From a checkpoint of a small masked image model: encoder patch size [8, 8], 16600 steps.
Rows from block 6 of the encoder, named by matrix and row number. Rows with one number belong to one neuron. Each number is 500 + 40 x the weight over the matrix's rms, rounded and kept within 0 to 999. All counts start at 0. Numbers have three digits each.
# fc1: MLP up (encoder.blocks.6.mlp.fc1.weight, 768x192), inputs 0-191
# fc2: MLP down (encoder.blocks.6.mlp.fc2.weight, 192x768, transposed), outputs 0-191
fc1.552:452521460525524552521479509483497536521427494549510553512497498460457450522593493479466478554536485454483539468500501411475490575550482487404457533468462515511506480390492463524486436523454481465480468541515466278559512595472494513494448530583521483496589480517531619546502518532522559402507502536509528534500478561506541476517549431577526460515491367585533485500548494520496499500452459504571526467467488505502473491513495476442497563566506550535448493481456423507490531433501348533519521496496474464570496512601514492507565490490541499528473481505564458504549610514493506534
fc1.553:471492490484511479514530483514498523480510532509479452453510492524510472458534491519480523492497508492492511499535522514467486490471503500534524475464488497508487505533490490520508473516489502507480544539495541453528485556500521518548471469470499522494492539503506519499531535503493529479434494500466503515523505531510467496501451469536499516518494490547448494507469485501517515491480502482514528495515503484509482539469518501508481495525453514513471476482512464522496471483498553499556531508486518499479478524519514476506475507497510503530513492468559517465491492469456507511
fc1.554:486521514499492520472523517462499553513475520541528501479511480471569416517581439527508436518551502510499510548538457574475522501548461435415481464502486530507487488426487469498468513519480442478455455569529505427544500551461494504484465543498511468532516496447565577520512475469555506434506523500530461559522470532475509489520531471548519505542465442559507490512531517605501503498487521542487443481469507521575453616448450437451489557519463563527442520530498489510503484466495523455501551487520463443485516494554551480459516550470514466491550447473520447460522547543485487492
fc1.555:487522481471499498504531476494479502529498522501500494489510496538467477493515512498464553482503497486478511506544499547474474517520500513490510488473461480473499499537476508532536522503517512518466536522492465449521467553520485537491443451456505462500510578511505510506473540503470558474438472520465491515509509546516488505525456446518474494539462497512461477479478517532533488514478522530525506530503507503524485528456527491531474502502486529509483476523529445511472477482477512488524546520504542474494476512552537507512469481512516495509511482474546528457516541518496479529
fc1.556:478495542501495542493482464523515531498509534487482523476499519495487510479514525477495466486481485545508532485450477491523485467519510504521489495502501509504533500494511482514491491526476504526467455490497517564508486477497511502504500467499532538503505447518467488503470432502523525476493529504496492482513480512450501549470518454543471490512510518526523500476487541511503477482485493499498534497534538554569466498484489485488501487529476509529416516517505488498521511520478479503435465537499500466500510506508544459524534531487504527472517523557483491535506472488513505506
fc1.557:468453441486490554495462532435518563525455519517513514486480470546453453568583475511486496537539490450495482461522517399495525569531433493438500514481465555532502492376508435547521391525473503469448494610561479303582548545471559497492441452530497468509609517531546625550521532486557532423513530517518531487469470569458504470502534468537510486520514371578534455466581500537467489459449461516560492437508488507515496523498454510476544563543502553501472517466464437515483557427487313534467537532512416480518474462582521458544550459516493478528511457513538502480590635486478499534
fc1.558:455535493488464579495530489460500529499509516566522550456558481530442487496561486488498444522505478559452500530495486446503520535566477470432476486498517545513540489457495463565467460512517475474456480517524492376566525552464489512518481547517492440488614506496547572534507474505517488471529484535508472543466492582496537493529526465511517476556504452609542505526555443498497468444490484490537583492492506480528491507486479491504500566544519541473479474450563462492506521442492324545491565481540459478540476508533540500485511525499552459517498477499550482498564539478504483500
fc1.559:530487477503577539541457497476477505439466478487548554465497476477521484551534457515518438467535509501470483420492491539496499442541484465568491528480432535457495475562501434502549544556517466490488526574488487477465515500537438486488483488536500517493490455525537516566513536510479534536504505490533463511549506557533504488494524481488513505486464489529505452513507523501470513497512517480497475502576525450471499481523503499479555471484523525460548490493490532492504498453514501499482489513457478527503510433523528509488489429480530503503510534493500505472477530526502498498
fc1.560:479535478484480531491500483501466511506485539535486460485493500517516422480537480434393502461537473524454488525491527536502484500545487498518477483503491489527466495471476436554533470517483507495472513546515483498534454581507452542530487509496520497475516522507542475529508503499458502474532522508497496506533479507524474513556469490567545492527503490551493462527535476589520486476486497529499534471508518459549494532474469442482496556546496521517426491505510470525485476506455595490539520538480532450470469480515552493502474512476502512508515482484490494493485543545503478498
fc1.561:424511539433536619528535485467490556534465514555561508480520490509432415549574477480480487523569479503481491487529512456533496568545463472361482555445497512491523470419471419546494387510470428418421479691504517269530506570466493501477438472524491493497638516509556682559514562541565577409521499532467452508454452570476507488527506435575497467565506391543569451463526485540485516488468493538544558446456449534527553567473473526490556566613508547520476489477519419538507530416477335552544567486498436461517470460575568492482538467414544481506484435509533441457576635507463517512
fc1.562:537468469519586514565496422468473539462504474445532543473474497494484502529513456452488430448520563537490518462511534522504523461523477490585450544441448523444462465563514424496501521549520497497502513568483506502458498504569471529476490507486522416489477465480540521565484479501510491521522520473522505489538472575533487461533483460491519516474432515480562383521494534495477493517492498438503450514577554506494553551562543536520525505441535530480554448512469536477541511462491512522443524518467496513531515430511574527529489446474480543483549443511515458428489506563468483467
fc1.563:460501465448521524519475502427524544508486518492479518489495478531412454527599498519484471535524533471508484475504505412507507576533502474443480519492485506531513506388564468555474388524463507503475507533538494317574502555528534530455413489552482499485599481509536604543465529520544507445478465521539558520462459605473504466510523434533482445536516368546560483481550512509509494455474512497544522450550464496510479476495476468490506548552491491536474510483453469516491571441475385520467531478493407464540512476558516496494537490486540518512442488545521472482573603512447530522
fc1.564:517491491514486507488487504492501484450518466519486478457489503500511471515487499501511528516490535474516498486495501501502498493520474464528491497459493498494529498484496505492499484502465514484503498501509498469527484481519496495502522488496504491490506507495477470501499516505522512522526511455537480473491509456466469506486507515514496494487517503474457504489498479510504493496502495506532520511513510509464477518524524522488528502508505527476471530508493498512505487472481464524494461473502532492489525508463503527507456514516488543521539555514486513509498511503455491496
fc1.565:444484490482529591462500541412501582535488528509534545477489522547465425492529480529470506587493520508539483488534490433518518551527477432378535509503532488459518486467485510587461393538466503476433493587544471348513531543462515487490444472536519496493559513490582661533435572513549565401491513558499497518487446558524525487514476472539536487590525393553516475487555449513445425471447500512530531412533487505505482563493491512462534555533493579547503540476506441496485526397482307534514588484540442483524515517587492463478526500479487528539460451508565478516564608480482542497
fc1.566:472483513454482516468524514455427509498494532536497512432512469535517484488512498531452502536513506527515473523488457400484497532543482490520530505479539493512484493519542500588475437542515513512397527514577472418573506530495512499522477507454503500499559529518515444507506493470514493467484480522531478497459464591506496491522469498557494492541511455588503492460538445517563486457469474496534493483522504492522457588479499455515491541492457526493423490519504464539505510510458498494490502531499489453493451492551539473516513514503489502495521467520524503526498515539487514470
fc1.567:456474489479474499573533493455498523482474504581489518518482523477464456510578468527445509509495532497433515555534534561476507527493496508470463431454500510466500490544430462552532478520494522465476455536497509396495523515505504502500424484430521489478487524462552497502479552507512517482447454519417472519539538601484511499521498459562515486602495457513556469439513483548525476519490538538469588478495447523566479546404504472518472506520499591460482454452553403546479477448507486469539552565508492492540501506548513536531463533527525478502471468476625507458539589468487495526
fc1.568:482496499467481496504442505520484518508493486467516416485504458468508484489507517520507511478542514471463515503486534621519543486522495505548513499506458565485474495473465495441503534495463546492483533561496520492482463475520486523487549499541523539470450461518540453508560455502564501551524533477533461527536526468519492493515540559509543519487477512457492498416464463489463499523480501499488512535433492520488509454497517588492480512534493443452458548537517430498495532496557507498499486463474533474526458460468504451489492459466493528530496499525456474467536530494484501534
fc2.552:486422507516467529537521516508499522528489501487453473446465502531480489495568545504494521511531573506508467493505521596482500497547575462556510477493494544515521814571520529461507601464493520515482552448481462681466513567456478552479535493513474507472496502553515452471555466518488510503513484550532526543506489408492467523493533472477490482500503449479491500499513461434505520478516478463520563511469466513520496578502565524475565503459539531459524507488460506526491531451499612524485469489533564487522536557458509521496393482494499491520469451498511496485443418481480481513
fc2.553:521431475484486471471508557509478511449503491479509494546464503496487452503506550445492524490544478540554538497488471502507526490506504520500527502504489528496478506489475547500505485466533519488466492466532476497487523555515505523498488544470563461499517470479518494485539506521522436514507492513459447527524512469512514515493519516499521555461573512518507510529511553456509480538506476513494493498522420494503500476442514427482533536502535513485491524474442548491485502523510484504505507431476428549524457539496490450468482501447457480528480519492493519469511473486507525506
fc2.554:491467558529546571509481411507559463509512498439510456500446508510459515486527476445497485473461534424535538447537487468472503483523520522514457457484502463497464506513501529521464467572496541514458538517515517471582495513497521516500510489454431471492536496524519444558506533533463513569479539626486527537553476509453475532462480446477551434451460472518495472490471473417578509555424484566463435501492441536546492470498520516527418465470519521479553471505541571520429534555545431492493500496484468526520484399481495445440499486529497460519505452460522464506474475473501512508
fc2.555:516458492507490482454512548479505511400488526467462488558459491486513519429496515418497564543532525482502467487494442467502515488532536515502512492546502586495518499504492505509491474483594513512511518523512510491499516513530527446521464521488520498532534477514489510482467455506537498477498491519532518531478478507506528515529485500504518546484560517504510522534555568438517462544545508467463478527557486514473509492552540486500536538528519494522440556505445525469508509557480481487518468447462433566518512443497464481463458489480510485555569486538524471493508482517501521455
fc2.556:538489557531542477478523531517466480420579476512529498530466525469583505559505526559498444523541474564490508486468548509488423518537436501505492509509516404463425500495513526485524505458489508524418491474486501483434480501568499427484526538459507532548459464462574504528471515488554542501481554520448515519473546515597511488437496483443495540528554458472544444453471422479517526518505513453457500475515553493473487483532484524487476475479523484502452463428447480499497531484453494512514582498535573514490496460461498575507483489491500493473523453447502497484523514479493554494
fc2.557:500504520507508495515484519512488485515524496520484525492459466517484492496507504488477463507527528510488519515519488610505501447474516507621460494468523528517558999558500514341496629493510488511490480490555514638546505545431500492498525458517493485480505474512496441526513480505500502487450532511515500478500516529457501490533475504481521549450443484489495558499494520453533480517480499496518493495502494473494499480502477490487542513480484489477490502485491518518470468529527640502517492510495516514497473536512557464510513512480552489517500511502475482514493349505498453493
fc2.558:478385495506543557538550514493512490500551537469491465467453527471533539538504521467510504469521473531565480486517537564505488513471484524571522507455464477484476683458455527440504592525473543550498552457465530563529497504538503550477514504492497488510524494534515463514467445466498484476501546509497502529511507498496473432522514469498554500523509424482458512470536520424488503533440482514468456481488504488519530515490509514482497565508478501446505390504502483479498452500464584532543476525485505466488511482495441489495428513509487535497516421519566521460515443493514502479
fc2.559:502534523513477493526519504497494508475515488493520514461529481503498525564497496456468486502503492506512520528517505332538504494519531509411504465503520498478486008499488511612489478477478515496494508514513495372487483476536527473507516477479476502489518535515489556486523512503493491507543514498497506477502502480498487505495497509543528504484516563478518528517502492465508487464512514489482516493512492486497484528520504513495489499514494476518505494486495489519517489521481384497501492500494540492520487520524467466472527521494524507521527518497509513486508645518500499485
fc2.560:510439520486491520518513505499491470427485413445504502483483532493498500549496502510463516474440542524498490435522458502485501501534512529489482450497531540464496491547485550516506518541594491489528504437519533492463502489515530527491518485475503447435502473472483492498492459482507514488461501542477514516525517528513531553488496516514479520463472535479519485549501541425499546530540496556424470575461457468492492499460492521467471525477535510471465503499481493488492478505468461490428500463533400566534473479484428425510473519476457488508475558557474523531548507527457544472
fc2.561:492459491483524497467508505506466506463481513440445483485452504464527490404492538467511511502537556505579495499461546487484489511521484507612490491530513511537477781470512531541443607458516475522500525477636457598493512451547498525509488526531514504436440484556516412509470483505477499498538506485538494489568485438501527553532493505510479510448434458503489452493498557422570461544480495519502468554503465515481498428533512504507444536457525417555529555504439463515529532503499551521483483535499500534517451467468471525558445483509487458481503455490507550515517446518497507424
fc2.562:464518509515529485504525502477534488510501487501466494488523516493494466502476495477478537525503464500488523538484487343514485503486478468435476494479513493521458139440511496587474484507481504525466528488502529410495496522521495475529483514483524506490501515495540538516542512482525533479497532483468505544530487521503514519522499503489515525518450473526480485495506449496538484475491504561489465503471503513513479456494573525471502515557497498516493474504473535472476516506517381509530466524489496480489493498519532527529468507511498481494464483499516479489526567500497512534
fc2.563:481556519504487488485449525502509483526493482509513498528517498523525502468475489476536486496510497495517492511559507630486502465478492504635490493510511507523494985527507496386487614487536504490502546506504493675488486479494474490519524511475514447496488514493468423501495496509503498522474522499467500468473497501529479487471528514509470508526486481523517464513525512482536494461522492497527466476504516473486509486497472510512485490524521520473529483533467489495513477482523628474540528479495506521488509484515510517522463513476494529510476504481506494477504396507486493482
fc2.564:518481523492474480505514558533527458527501505559502520496475473459467476491472430474526463526472508509448525575502487521516474486492498508499523512466517492474509498490508563508525506491575463519521486468491517515513462464543488522525479469478494540541527489497548512510526578524506527475522531494445535528514503512491501513490528480458571536519515513502486450507525514540505507483488516480491512531511529488541512486499475451525438500532474520534463480494523486500501478521497499498486537523449484533487465527564490477484507509546499542439506488497503538522512518449466507560
fc2.565:536498499463529514457521511481543508496540534530445528495546494504444513544528497534493503486498497513474536510503531525530483505497546474579501530477510517437485800431502479464512571521517499505491500475511477597495462541492491494487515503505498528515526478541491468535590494483519538491470504489453484491503466439513493505463527510510466483498506505491461504485527547452561541534525473497483565512525440504517466512518479459501464488448469496475515465531512554534488512514460695482483518579470544519526512503500527565453589454474512490501512493518497532472463419527518479529
fc2.566:539490499420504517535502497519556441485488475528536550441506502486470479522479524461463489515528483481503498525477517555483562475514481515509516510495490544493499555483534547466509575527569550456483504510481519503468424586441543492502511514468497519463502565506481528493571499549535520499472548476473499529477531489450519551466467500467484509450499518467481498484451518467452464504586510483449503469466439531538475446529456480488482470510522559563512435527563516464501470509549506491473483518457442572444553488494493440557522440497494481512470548494520487496523463504495494537
fc2.567:565488432504547525500487478422528532489472489313494453493445464509471482479482446501498484488511527532507500518478530439553505490453577515493480486513541494518446534517457579525441480527520469481458509551543545516486489432525510535494505449498487454532531533487532482431482438545518462455436495611529520515527541495501446529547519479498456545486535540529539614515506544389566577574446503485502494499513492508423544497380611493491524539505426467469492591481465564545495479577483476520437536483494503494522500496486370536450497522561510466513500561499491543498487449454496521449
fc2.568:496453471514509490505539485494469511527546510487422486483471501553490466504492451532495514531477573538506486587507489405488561490496478491441499487540504482504544405557495441597510438494417474522427502478554468462502464534489489482495591476505464508526478483528484537487548537487509523498474468525559500499550438454566537526516537455518503526485497512471510465494519491566451495500490507509497533527477545516475508500476472555486571539521490560534504460450452519487499453472481409516480502550507496478472488537556571513501499496533544534476480524481516499479546544504509489452