python train.py --encoder_arch="vit" --max_precond_dim=512 --batch_size=128
Rows from block 3 of the decoder of a small masked image model, named by matrix and row number. Rows with one number belong to one neuron. Each number is 200 + 40 x the weight over its row's rms, rounded and kept within 0 to 999. All counts start at 0.
After each neuron's rows are labels from the 100 images, of 14976, where the neuron reaches its highest value: "patch colour" is the nearest of a few named colours to the mean colour under the peak; "peak at" is the part of the image that holds the peak. Only what is clearly more common there than usual is listed. The data: crops of objects in photos (Visual Genome).
# fc1: MLP up (decoder.3.mlp.fc1.weight, 768x192), inputs 0-95
# fc2: MLP down (decoder.3.mlp.fc2.weight, 192x768, transposed), outputs 0-95

fc1.511,159,141,210,150,165,206,176,176,239,174,165,199,127,222,210,215,229,151,177,210,176,219,205,127,213,252,173,191,197,214,199,208,264,172,246,247,211,197,258,294,128,198,268,186,212,245,167,256,147,144,241,194,236,241,127,193,156,211,217,180,207,188,197,173,177,183,233,252,220,176,245,178,225,194,243,181,221,356,250,196,178,189,228,283,120,249,274,154,195,201,223,190,212,243,190,206
fc2.511,221,227,182,238,196,189,183,217,240,160,222,257,208,159,198,180,188,172,202,219,225,152,214,198,187,217,214,187,186,195,187,311,135,284,232,185,194,163,156,212,195,196,245,177,193,237,235,107,267,218,128,215,149,179,230,222,195,242,209,145,242,160,201,162,160,155,186,141,188,197,242,222,158,219,203,172,199,124,170,237,198,278,178,137,189,139,27,165,200,187,206,169,175,188,185,181
patch colour: black
peak at: bottom centre; bottom right

fc1.90,190,226,225,157,159,232,193,221,184,193,186,180,284,189,230,203,216,174,218,210,168,152,184,251,197,171,178,249,190,193,281,302,213,189,153,184,186,210,206,219,181,208,173,194,123,268,174,193,137,165,203,195,217,244,248,276,142,146,254,174,162,263,214,208,172,175,210,117,193,147,250,194,216,128,189,216,187,193,189,280,155,169,220,195,256,129,195,239,114,219,223,250,275,205,228,177
fc2.90,144,204,182,199,122,141,182,157,189,182,131,224,265,218,167,219,183,158,212,239,233,217,144,206,163,162,260,223,135,213,179,238,172,229,255,244,156,178,174,190,157,220,248,153,195,151,215,203,193,181,226,211,227,209,193,189,130,170,169,198,203,209,223,179,204,208,199,213,201,176,278,208,197,206,197,249,188,219,293,232,191,176,202,287,248,252,167,281,182,232,311,165,287,190,258,214
patch colour: white
peak at: middle right; top right

fc1.239,217,163,189,159,166,262,207,139,203,170,252,141,178,223,219,168,218,196,122,189,267,201,151,193,212,255,184,155,179,236,204,179,251,239,224,257,189,190,261,224,210,190,213,199,182,209,168,167,184,218,225,196,208,234,80,206,152,206,169,201,255,178,158,231,137,215,210,226,164,226,205,185,230,159,288,211,240,213,209,133,156,207,195,283,168,209,230,177,187,165,183,229,183,186,130,179
fc2.239,173,261,165,227,153,232,231,184,189,162,115,185,226,255,222,172,210,229,246,158,130,193,160,166,149,233,222,220,252,218,199,184,140,187,144,199,200,197,114,181,179,248,217,205,235,186,202,155,227,153,194,263,207,194,158,183,105,178,198,164,151,209,252,165,307,198,199,177,202,239,145,241,196,217,188,201,182,134,231,201,181,215,228,114,152,186,192,181,145,260,228,150,265,167,187,157
patch colour: black
peak at: top left

fc1.470,284,227,153,228,140,188,207,312,213,210,253,186,246,267,175,176,198,250,259,249,177,227,210,194,198,138,280,225,195,223,179,137,195,205,210,109,186,252,158,209,131,180,163,202,187,178,152,221,250,185,182,113,181,117,218,199,209,252,274,175,198,252,275,203,279,140,234,180,221,193,233,215,164,183,163,236,186,185,185,217,203,228,221,133,291,182,231,199,197,235,234,167,277,196,214,139
fc2.470,261,257,240,212,161,227,176,196,246,207,148,204,207,248,316,264,190,161,186,175,222,157,239,210,193,223,245,203,197,194,167,218,315,204,186,165,249,178,292,191,238,160,230,226,263,208,174,216,210,288,252,276,265,162,169,180,208,200,224,212,140,206,115,201,192,189,167,215,254,241,132,153,258,228,173,154,200,155,184,129,180,190,104,279,154,161,160,156,221,208,154,224,127,213,184,227
patch colour: black
peak at: bottom right; bottom centre

fc1.582,240,255,186,172,265,178,202,138,191,154,238,163,174,198,142,135,166,133,195,278,204,208,214,237,207,150,251,176,242,197,204,194,181,189,158,236,179,236,238,207,62,156,152,199,207,214,120,212,208,194,120,221,193,226,147,222,237,125,73,188,190,246,232,192,220,159,164,223,223,226,190,189,244,177,202,236,193,214,183,208,183,233,206,112,250,279,217,144,220,204,143,190,162,182,191,168
fc2.582,205,230,280,213,202,209,193,186,157,246,164,157,198,194,197,215,135,231,161,197,175,198,172,182,198,64,103,196,180,213,148,186,120,209,212,187,244,198,157,203,172,170,189,202,242,217,151,191,206,164,194,185,234,195,224,234,180,170,180,251,283,165,237,226,244,207,204,216,295,168,190,259,199,177,205,209,260,221,215,218,222,226,325,251,214,178,210,272,122,254,153,185,199,205,192,173
patch colour: black
peak at: top right

fc1.356,136,178,264,179,136,199,175,269,166,144,155,196,149,147,211,160,183,173,92,227,190,142,197,199,176,138,214,200,236,213,220,196,201,190,200,216,160,161,203,166,133,214,234,185,203,238,213,187,179,172,174,244,189,178,181,166,178,198,186,189,240,214,228,243,186,245,187,195,277,144,218,178,224,205,258,148,205,207,195,257,173,194,193,262,216,230,246,193,175,128,211,187,225,200,196,197
fc2.356,183,155,201,247,130,186,198,167,192,146,246,201,157,209,219,192,175,260,202,175,189,233,233,176,155,202,190,188,238,216,212,157,176,236,215,209,220,233,161,223,166,260,269,223,192,149,256,187,260,167,262,179,193,177,206,198,172,244,190,223,148,207,168,184,184,204,187,202,170,196,211,165,157,146,212,249,235,192,192,199,202,172,236,173,209,212,173,199,274,267,203,222,200,147,198,206
patch colour: black
peak at: top left

fc1.478,253,225,193,193,211,152,223,233,164,166,198,208,178,197,244,205,186,228,187,201,231,168,187,216,177,159,284,239,217,240,183,152,104,211,195,218,179,196,216,184,148,100,139,148,145,220,251,234,156,219,204,211,185,199,142,192,207,174,300,248,210,199,199,146,245,196,211,180,252,137,161,187,222,264,206,258,187,180,247,149,222,257,252,209,197,165,234,207,224,189,259,207,209,150,87,170
fc2.478,219,233,212,186,142,212,185,209,209,253,230,207,262,209,78,188,220,169,219,182,176,181,210,189,235,157,144,181,206,190,227,205,201,152,218,212,175,210,242,238,199,256,215,167,181,195,245,140,220,214,201,243,166,200,210,255,168,201,191,202,158,200,245,199,269,196,118,174,203,110,215,182,185,183,219,240,261,190,324,130,233,168,187,183,150,185,81,170,138,235,193,187,172,160,223,247
patch colour: black
peak at: middle right

fc1.519,157,130,213,225,226,176,196,120,127,206,195,207,177,211,184,187,171,160,152,217,161,160,216,253,218,185,154,210,229,165,203,197,177,196,227,189,170,216,201,163,121,121,196,156,225,259,155,180,200,169,122,207,258,233,215,197,211,222,88,217,241,179,231,167,215,216,111,160,200,214,173,207,232,174,207,185,239,230,188,168,212,211,225,184,190,312,223,110,207,208,108,247,155,217,153,162
fc2.519,191,158,168,185,191,216,223,181,221,205,229,221,291,231,216,175,154,294,209,167,217,214,217,231,217,138,175,228,184,214,197,190,195,233,217,235,211,190,153,196,229,224,164,235,164,218,159,223,197,199,266,124,201,175,214,158,217,181,206,170,251,177,134,186,194,176,181,184,170,158,187,227,199,117,175,208,228,193,232,217,206,246,303,183,239,220,227,240,123,225,195,192,173,213,198,145
patch colour: black
peak at: top centre

fc1.445,174,189,207,158,203,228,203,230,173,133,212,252,172,183,168,219,224,177,221,209,201,125,128,227,230,203,107,171,180,184,199,211,155,221,268,174,162,200,256,169,194,204,205,172,150,178,228,195,175,211,231,209,192,281,167,248,215,153,164,201,218,123,137,230,206,172,213,213,195,234,279,283,152,194,174,118,98,160,192,211,274,214,133,224,186,203,193,253,214,180,251,299,154,135,220,142
fc2.445,158,164,173,178,159,219,181,216,213,214,152,235,138,186,135,109,226,198,189,176,224,213,190,184,241,246,257,201,205,164,226,208,258,172,220,240,219,217,148,192,135,197,224,194,200,236,189,224,142,187,182,191,147,206,195,208,174,174,212,208,176,226,271,201,173,200,185,190,256,242,169,151,204,148,208,217,243,205,187,156,233,174,235,208,167,162,228,157,272,88,164,155,209,164,215,131
patch colour: black
peak at: centre

fc1.131,162,189,258,88,206,198,208,238,207,217,149,313,175,228,154,163,157,162,264,200,170,194,276,223,215,229,217,262,139,250,209,197,182,142,253,123,199,240,179,175,128,92,237,151,198,205,199,217,181,228,142,250,194,239,296,272,279,252,143,125,131,157,201,177,266,214,206,206,133,209,201,225,215,140,170,215,177,241,191,183,221,178,175,238,187,162,244,169,212,176,249,178,198,160,251,246
fc2.131,138,145,257,230,110,172,212,232,177,231,241,213,144,245,87,208,204,119,229,184,184,247,109,275,192,198,208,210,187,228,185,233,255,209,219,187,217,172,208,158,197,199,216,222,202,176,159,276,130,184,269,184,157,184,219,238,158,244,289,216,178,215,166,218,216,188,191,188,217,229,163,196,207,191,141,215,209,174,224,236,188,199,229,166,220,213,196,282,223,128,141,169,121,192,198,254
patch colour: black
peak at: top right; middle right

fc1.515,148,102,253,150,188,162,187,270,206,235,210,207,253,284,179,230,202,195,306,223,232,205,203,265,217,129,226,191,172,252,145,158,163,125,168,181,185,223,244,237,188,151,161,190,302,229,211,257,189,131,136,204,178,111,247,182,218,185,281,241,193,192,169,151,197,197,225,209,171,246,218,220,187,200,181,200,189,192,219,222,181,238,215,162,239,164,149,232,196,182,229,197,272,215,195,226
fc2.515,105,100,225,101,202,163,197,205,216,182,138,169,193,231,222,214,207,136,208,175,173,240,98,256,251,279,215,213,261,219,217,223,220,253,186,220,205,216,158,210,237,221,210,243,245,252,187,195,294,310,228,233,179,230,183,197,208,171,179,188,267,226,228,267,169,226,156,220,163,195,124,227,198,129,190,254,188,171,122,214,214,155,153,199,245,198,242,167,251,241,193,162,202,232,216,197
patch colour: black
peak at: bottom centre; bottom right

fc1.60,244,226,202,186,266,210,118,213,195,198,151,208,224,211,136,214,178,189,170,220,200,199,212,179,235,161,170,225,204,197,215,236,154,164,239,184,177,214,174,166,207,105,202,174,131,89,153,153,223,182,113,192,227,205,196,168,264,207,189,175,221,195,217,218,214,207,152,247,158,173,159,198,200,275,167,216,186,236,251,239,257,252,150,159,189,279,214,210,199,276,206,185,214,156,247,177
fc2.60,180,229,224,132,212,197,207,193,183,220,178,242,220,156,208,156,220,155,198,178,175,166,259,211,142,247,254,214,198,207,230,246,311,229,199,187,207,238,180,176,193,180,205,233,222,199,232,207,172,206,242,140,145,189,186,197,170,218,190,190,212,249,219,195,141,177,236,166,243,187,193,194,195,132,234,226,251,194,120,196,210,199,224,311,232,114,179,179,183,195,127,255,160,154,185,153
patch colour: black
peak at: middle left

fc1.483,168,193,198,167,208,126,161,295,187,175,145,174,205,177,144,175,261,200,149,232,221,157,180,195,210,255,187,206,192,201,140,150,254,222,148,216,168,182,219,214,135,214,205,147,160,227,186,168,200,164,196,181,200,279,192,224,204,140,89,154,198,164,143,204,219,265,203,146,264,179,205,276,202,170,177,160,197,199,187,249,154,180,213,206,196,227,199,228,186,197,202,214,182,175,272,167
fc2.483,202,131,181,254,165,219,198,224,230,187,207,180,180,184,86,164,193,193,199,185,187,209,166,253,220,102,217,187,223,188,177,280,280,162,209,224,182,219,193,171,178,213,183,238,159,229,201,219,92,202,156,155,192,208,199,184,209,241,241,192,280,212,242,207,204,180,167,195,210,190,214,135,185,148,173,260,226,179,186,152,206,232,236,193,153,181,201,212,179,107,143,159,114,140,178,149
patch colour: black
peak at: bottom left

fc1.655,188,281,225,184,273,223,211,175,236,200,158,189,142,207,251,157,183,180,153,187,248,187,148,263,170,221,232,232,222,234,292,182,226,201,240,238,185,119,189,175,205,180,157,194,181,152,242,119,205,168,206,227,218,158,116,203,175,218,239,268,213,188,195,233,195,192,200,213,238,104,225,157,133,231,228,248,246,253,177,199,259,186,147,307,175,195,189,182,196,199,211,175,119,154,158,172
fc2.655,229,204,177,160,147,201,183,211,223,196,248,164,305,201,144,144,233,183,190,172,231,304,168,254,205,252,197,202,176,178,183,216,195,232,189,201,264,170,124,189,209,229,194,112,213,166,267,176,174,163,210,253,149,203,224,204,103,212,159,184,144,229,294,191,221,190,228,205,227,174,164,226,164,251,253,223,200,213,248,183,210,310,248,213,192,235,197,235,221,164,251,218,240,136,197,265
patch colour: black
peak at: middle right; middle left

fc1.301,223,229,170,172,210,212,217,85,187,204,175,230,224,237,161,211,206,276,225,186,239,209,153,158,215,159,127,244,174,147,167,187,220,207,246,201,216,220,184,143,285,179,236,236,190,236,185,157,214,182,217,216,226,196,130,192,225,195,294,161,209,221,129,193,154,182,243,184,239,194,181,137,182,195,207,237,204,217,226,207,197,174,156,156,153,151,226,191,223,240,132,176,259,157,147,165
fc2.301,236,264,246,190,247,255,202,236,202,234,192,215,251,187,285,326,247,186,197,200,96,204,264,218,200,122,204,229,189,215,174,256,140,184,178,230,192,182,171,203,162,219,228,257,204,177,243,265,158,225,211,234,113,177,210,123,174,160,177,231,77,213,230,199,102,197,212,157,208,177,197,197,167,246,164,211,148,135,156,207,176,226,178,178,179,209,141,237,92,186,153,182,203,188,211,123
patch colour: white
peak at: top left

fc1.608,83,210,281,280,226,201,219,178,221,184,220,223,203,247,229,203,203,173,193,274,124,214,187,191,262,257,204,182,164,213,198,260,149,141,225,191,205,155,191,193,158,179,212,155,200,223,155,194,183,184,124,213,153,169,228,229,223,203,232,213,177,217,203,143,193,219,214,188,149,172,146,211,187,228,249,199,275,219,213,189,143,144,254,151,151,213,231,204,175,133,183,189,195,184,116,175
fc2.608,196,166,125,42,234,245,215,196,200,204,175,176,146,136,186,153,192,231,154,213,262,191,176,203,209,183,242,202,224,199,180,239,191,210,161,211,249,164,217,211,155,200,207,163,207,249,232,243,162,200,240,244,275,191,222,228,150,231,215,143,247,223,239,222,108,205,196,198,209,167,263,175,208,235,151,183,154,178,242,131,217,174,184,217,273,182,228,231,267,277,167,282,186,137,205,266
patch colour: white
peak at: middle right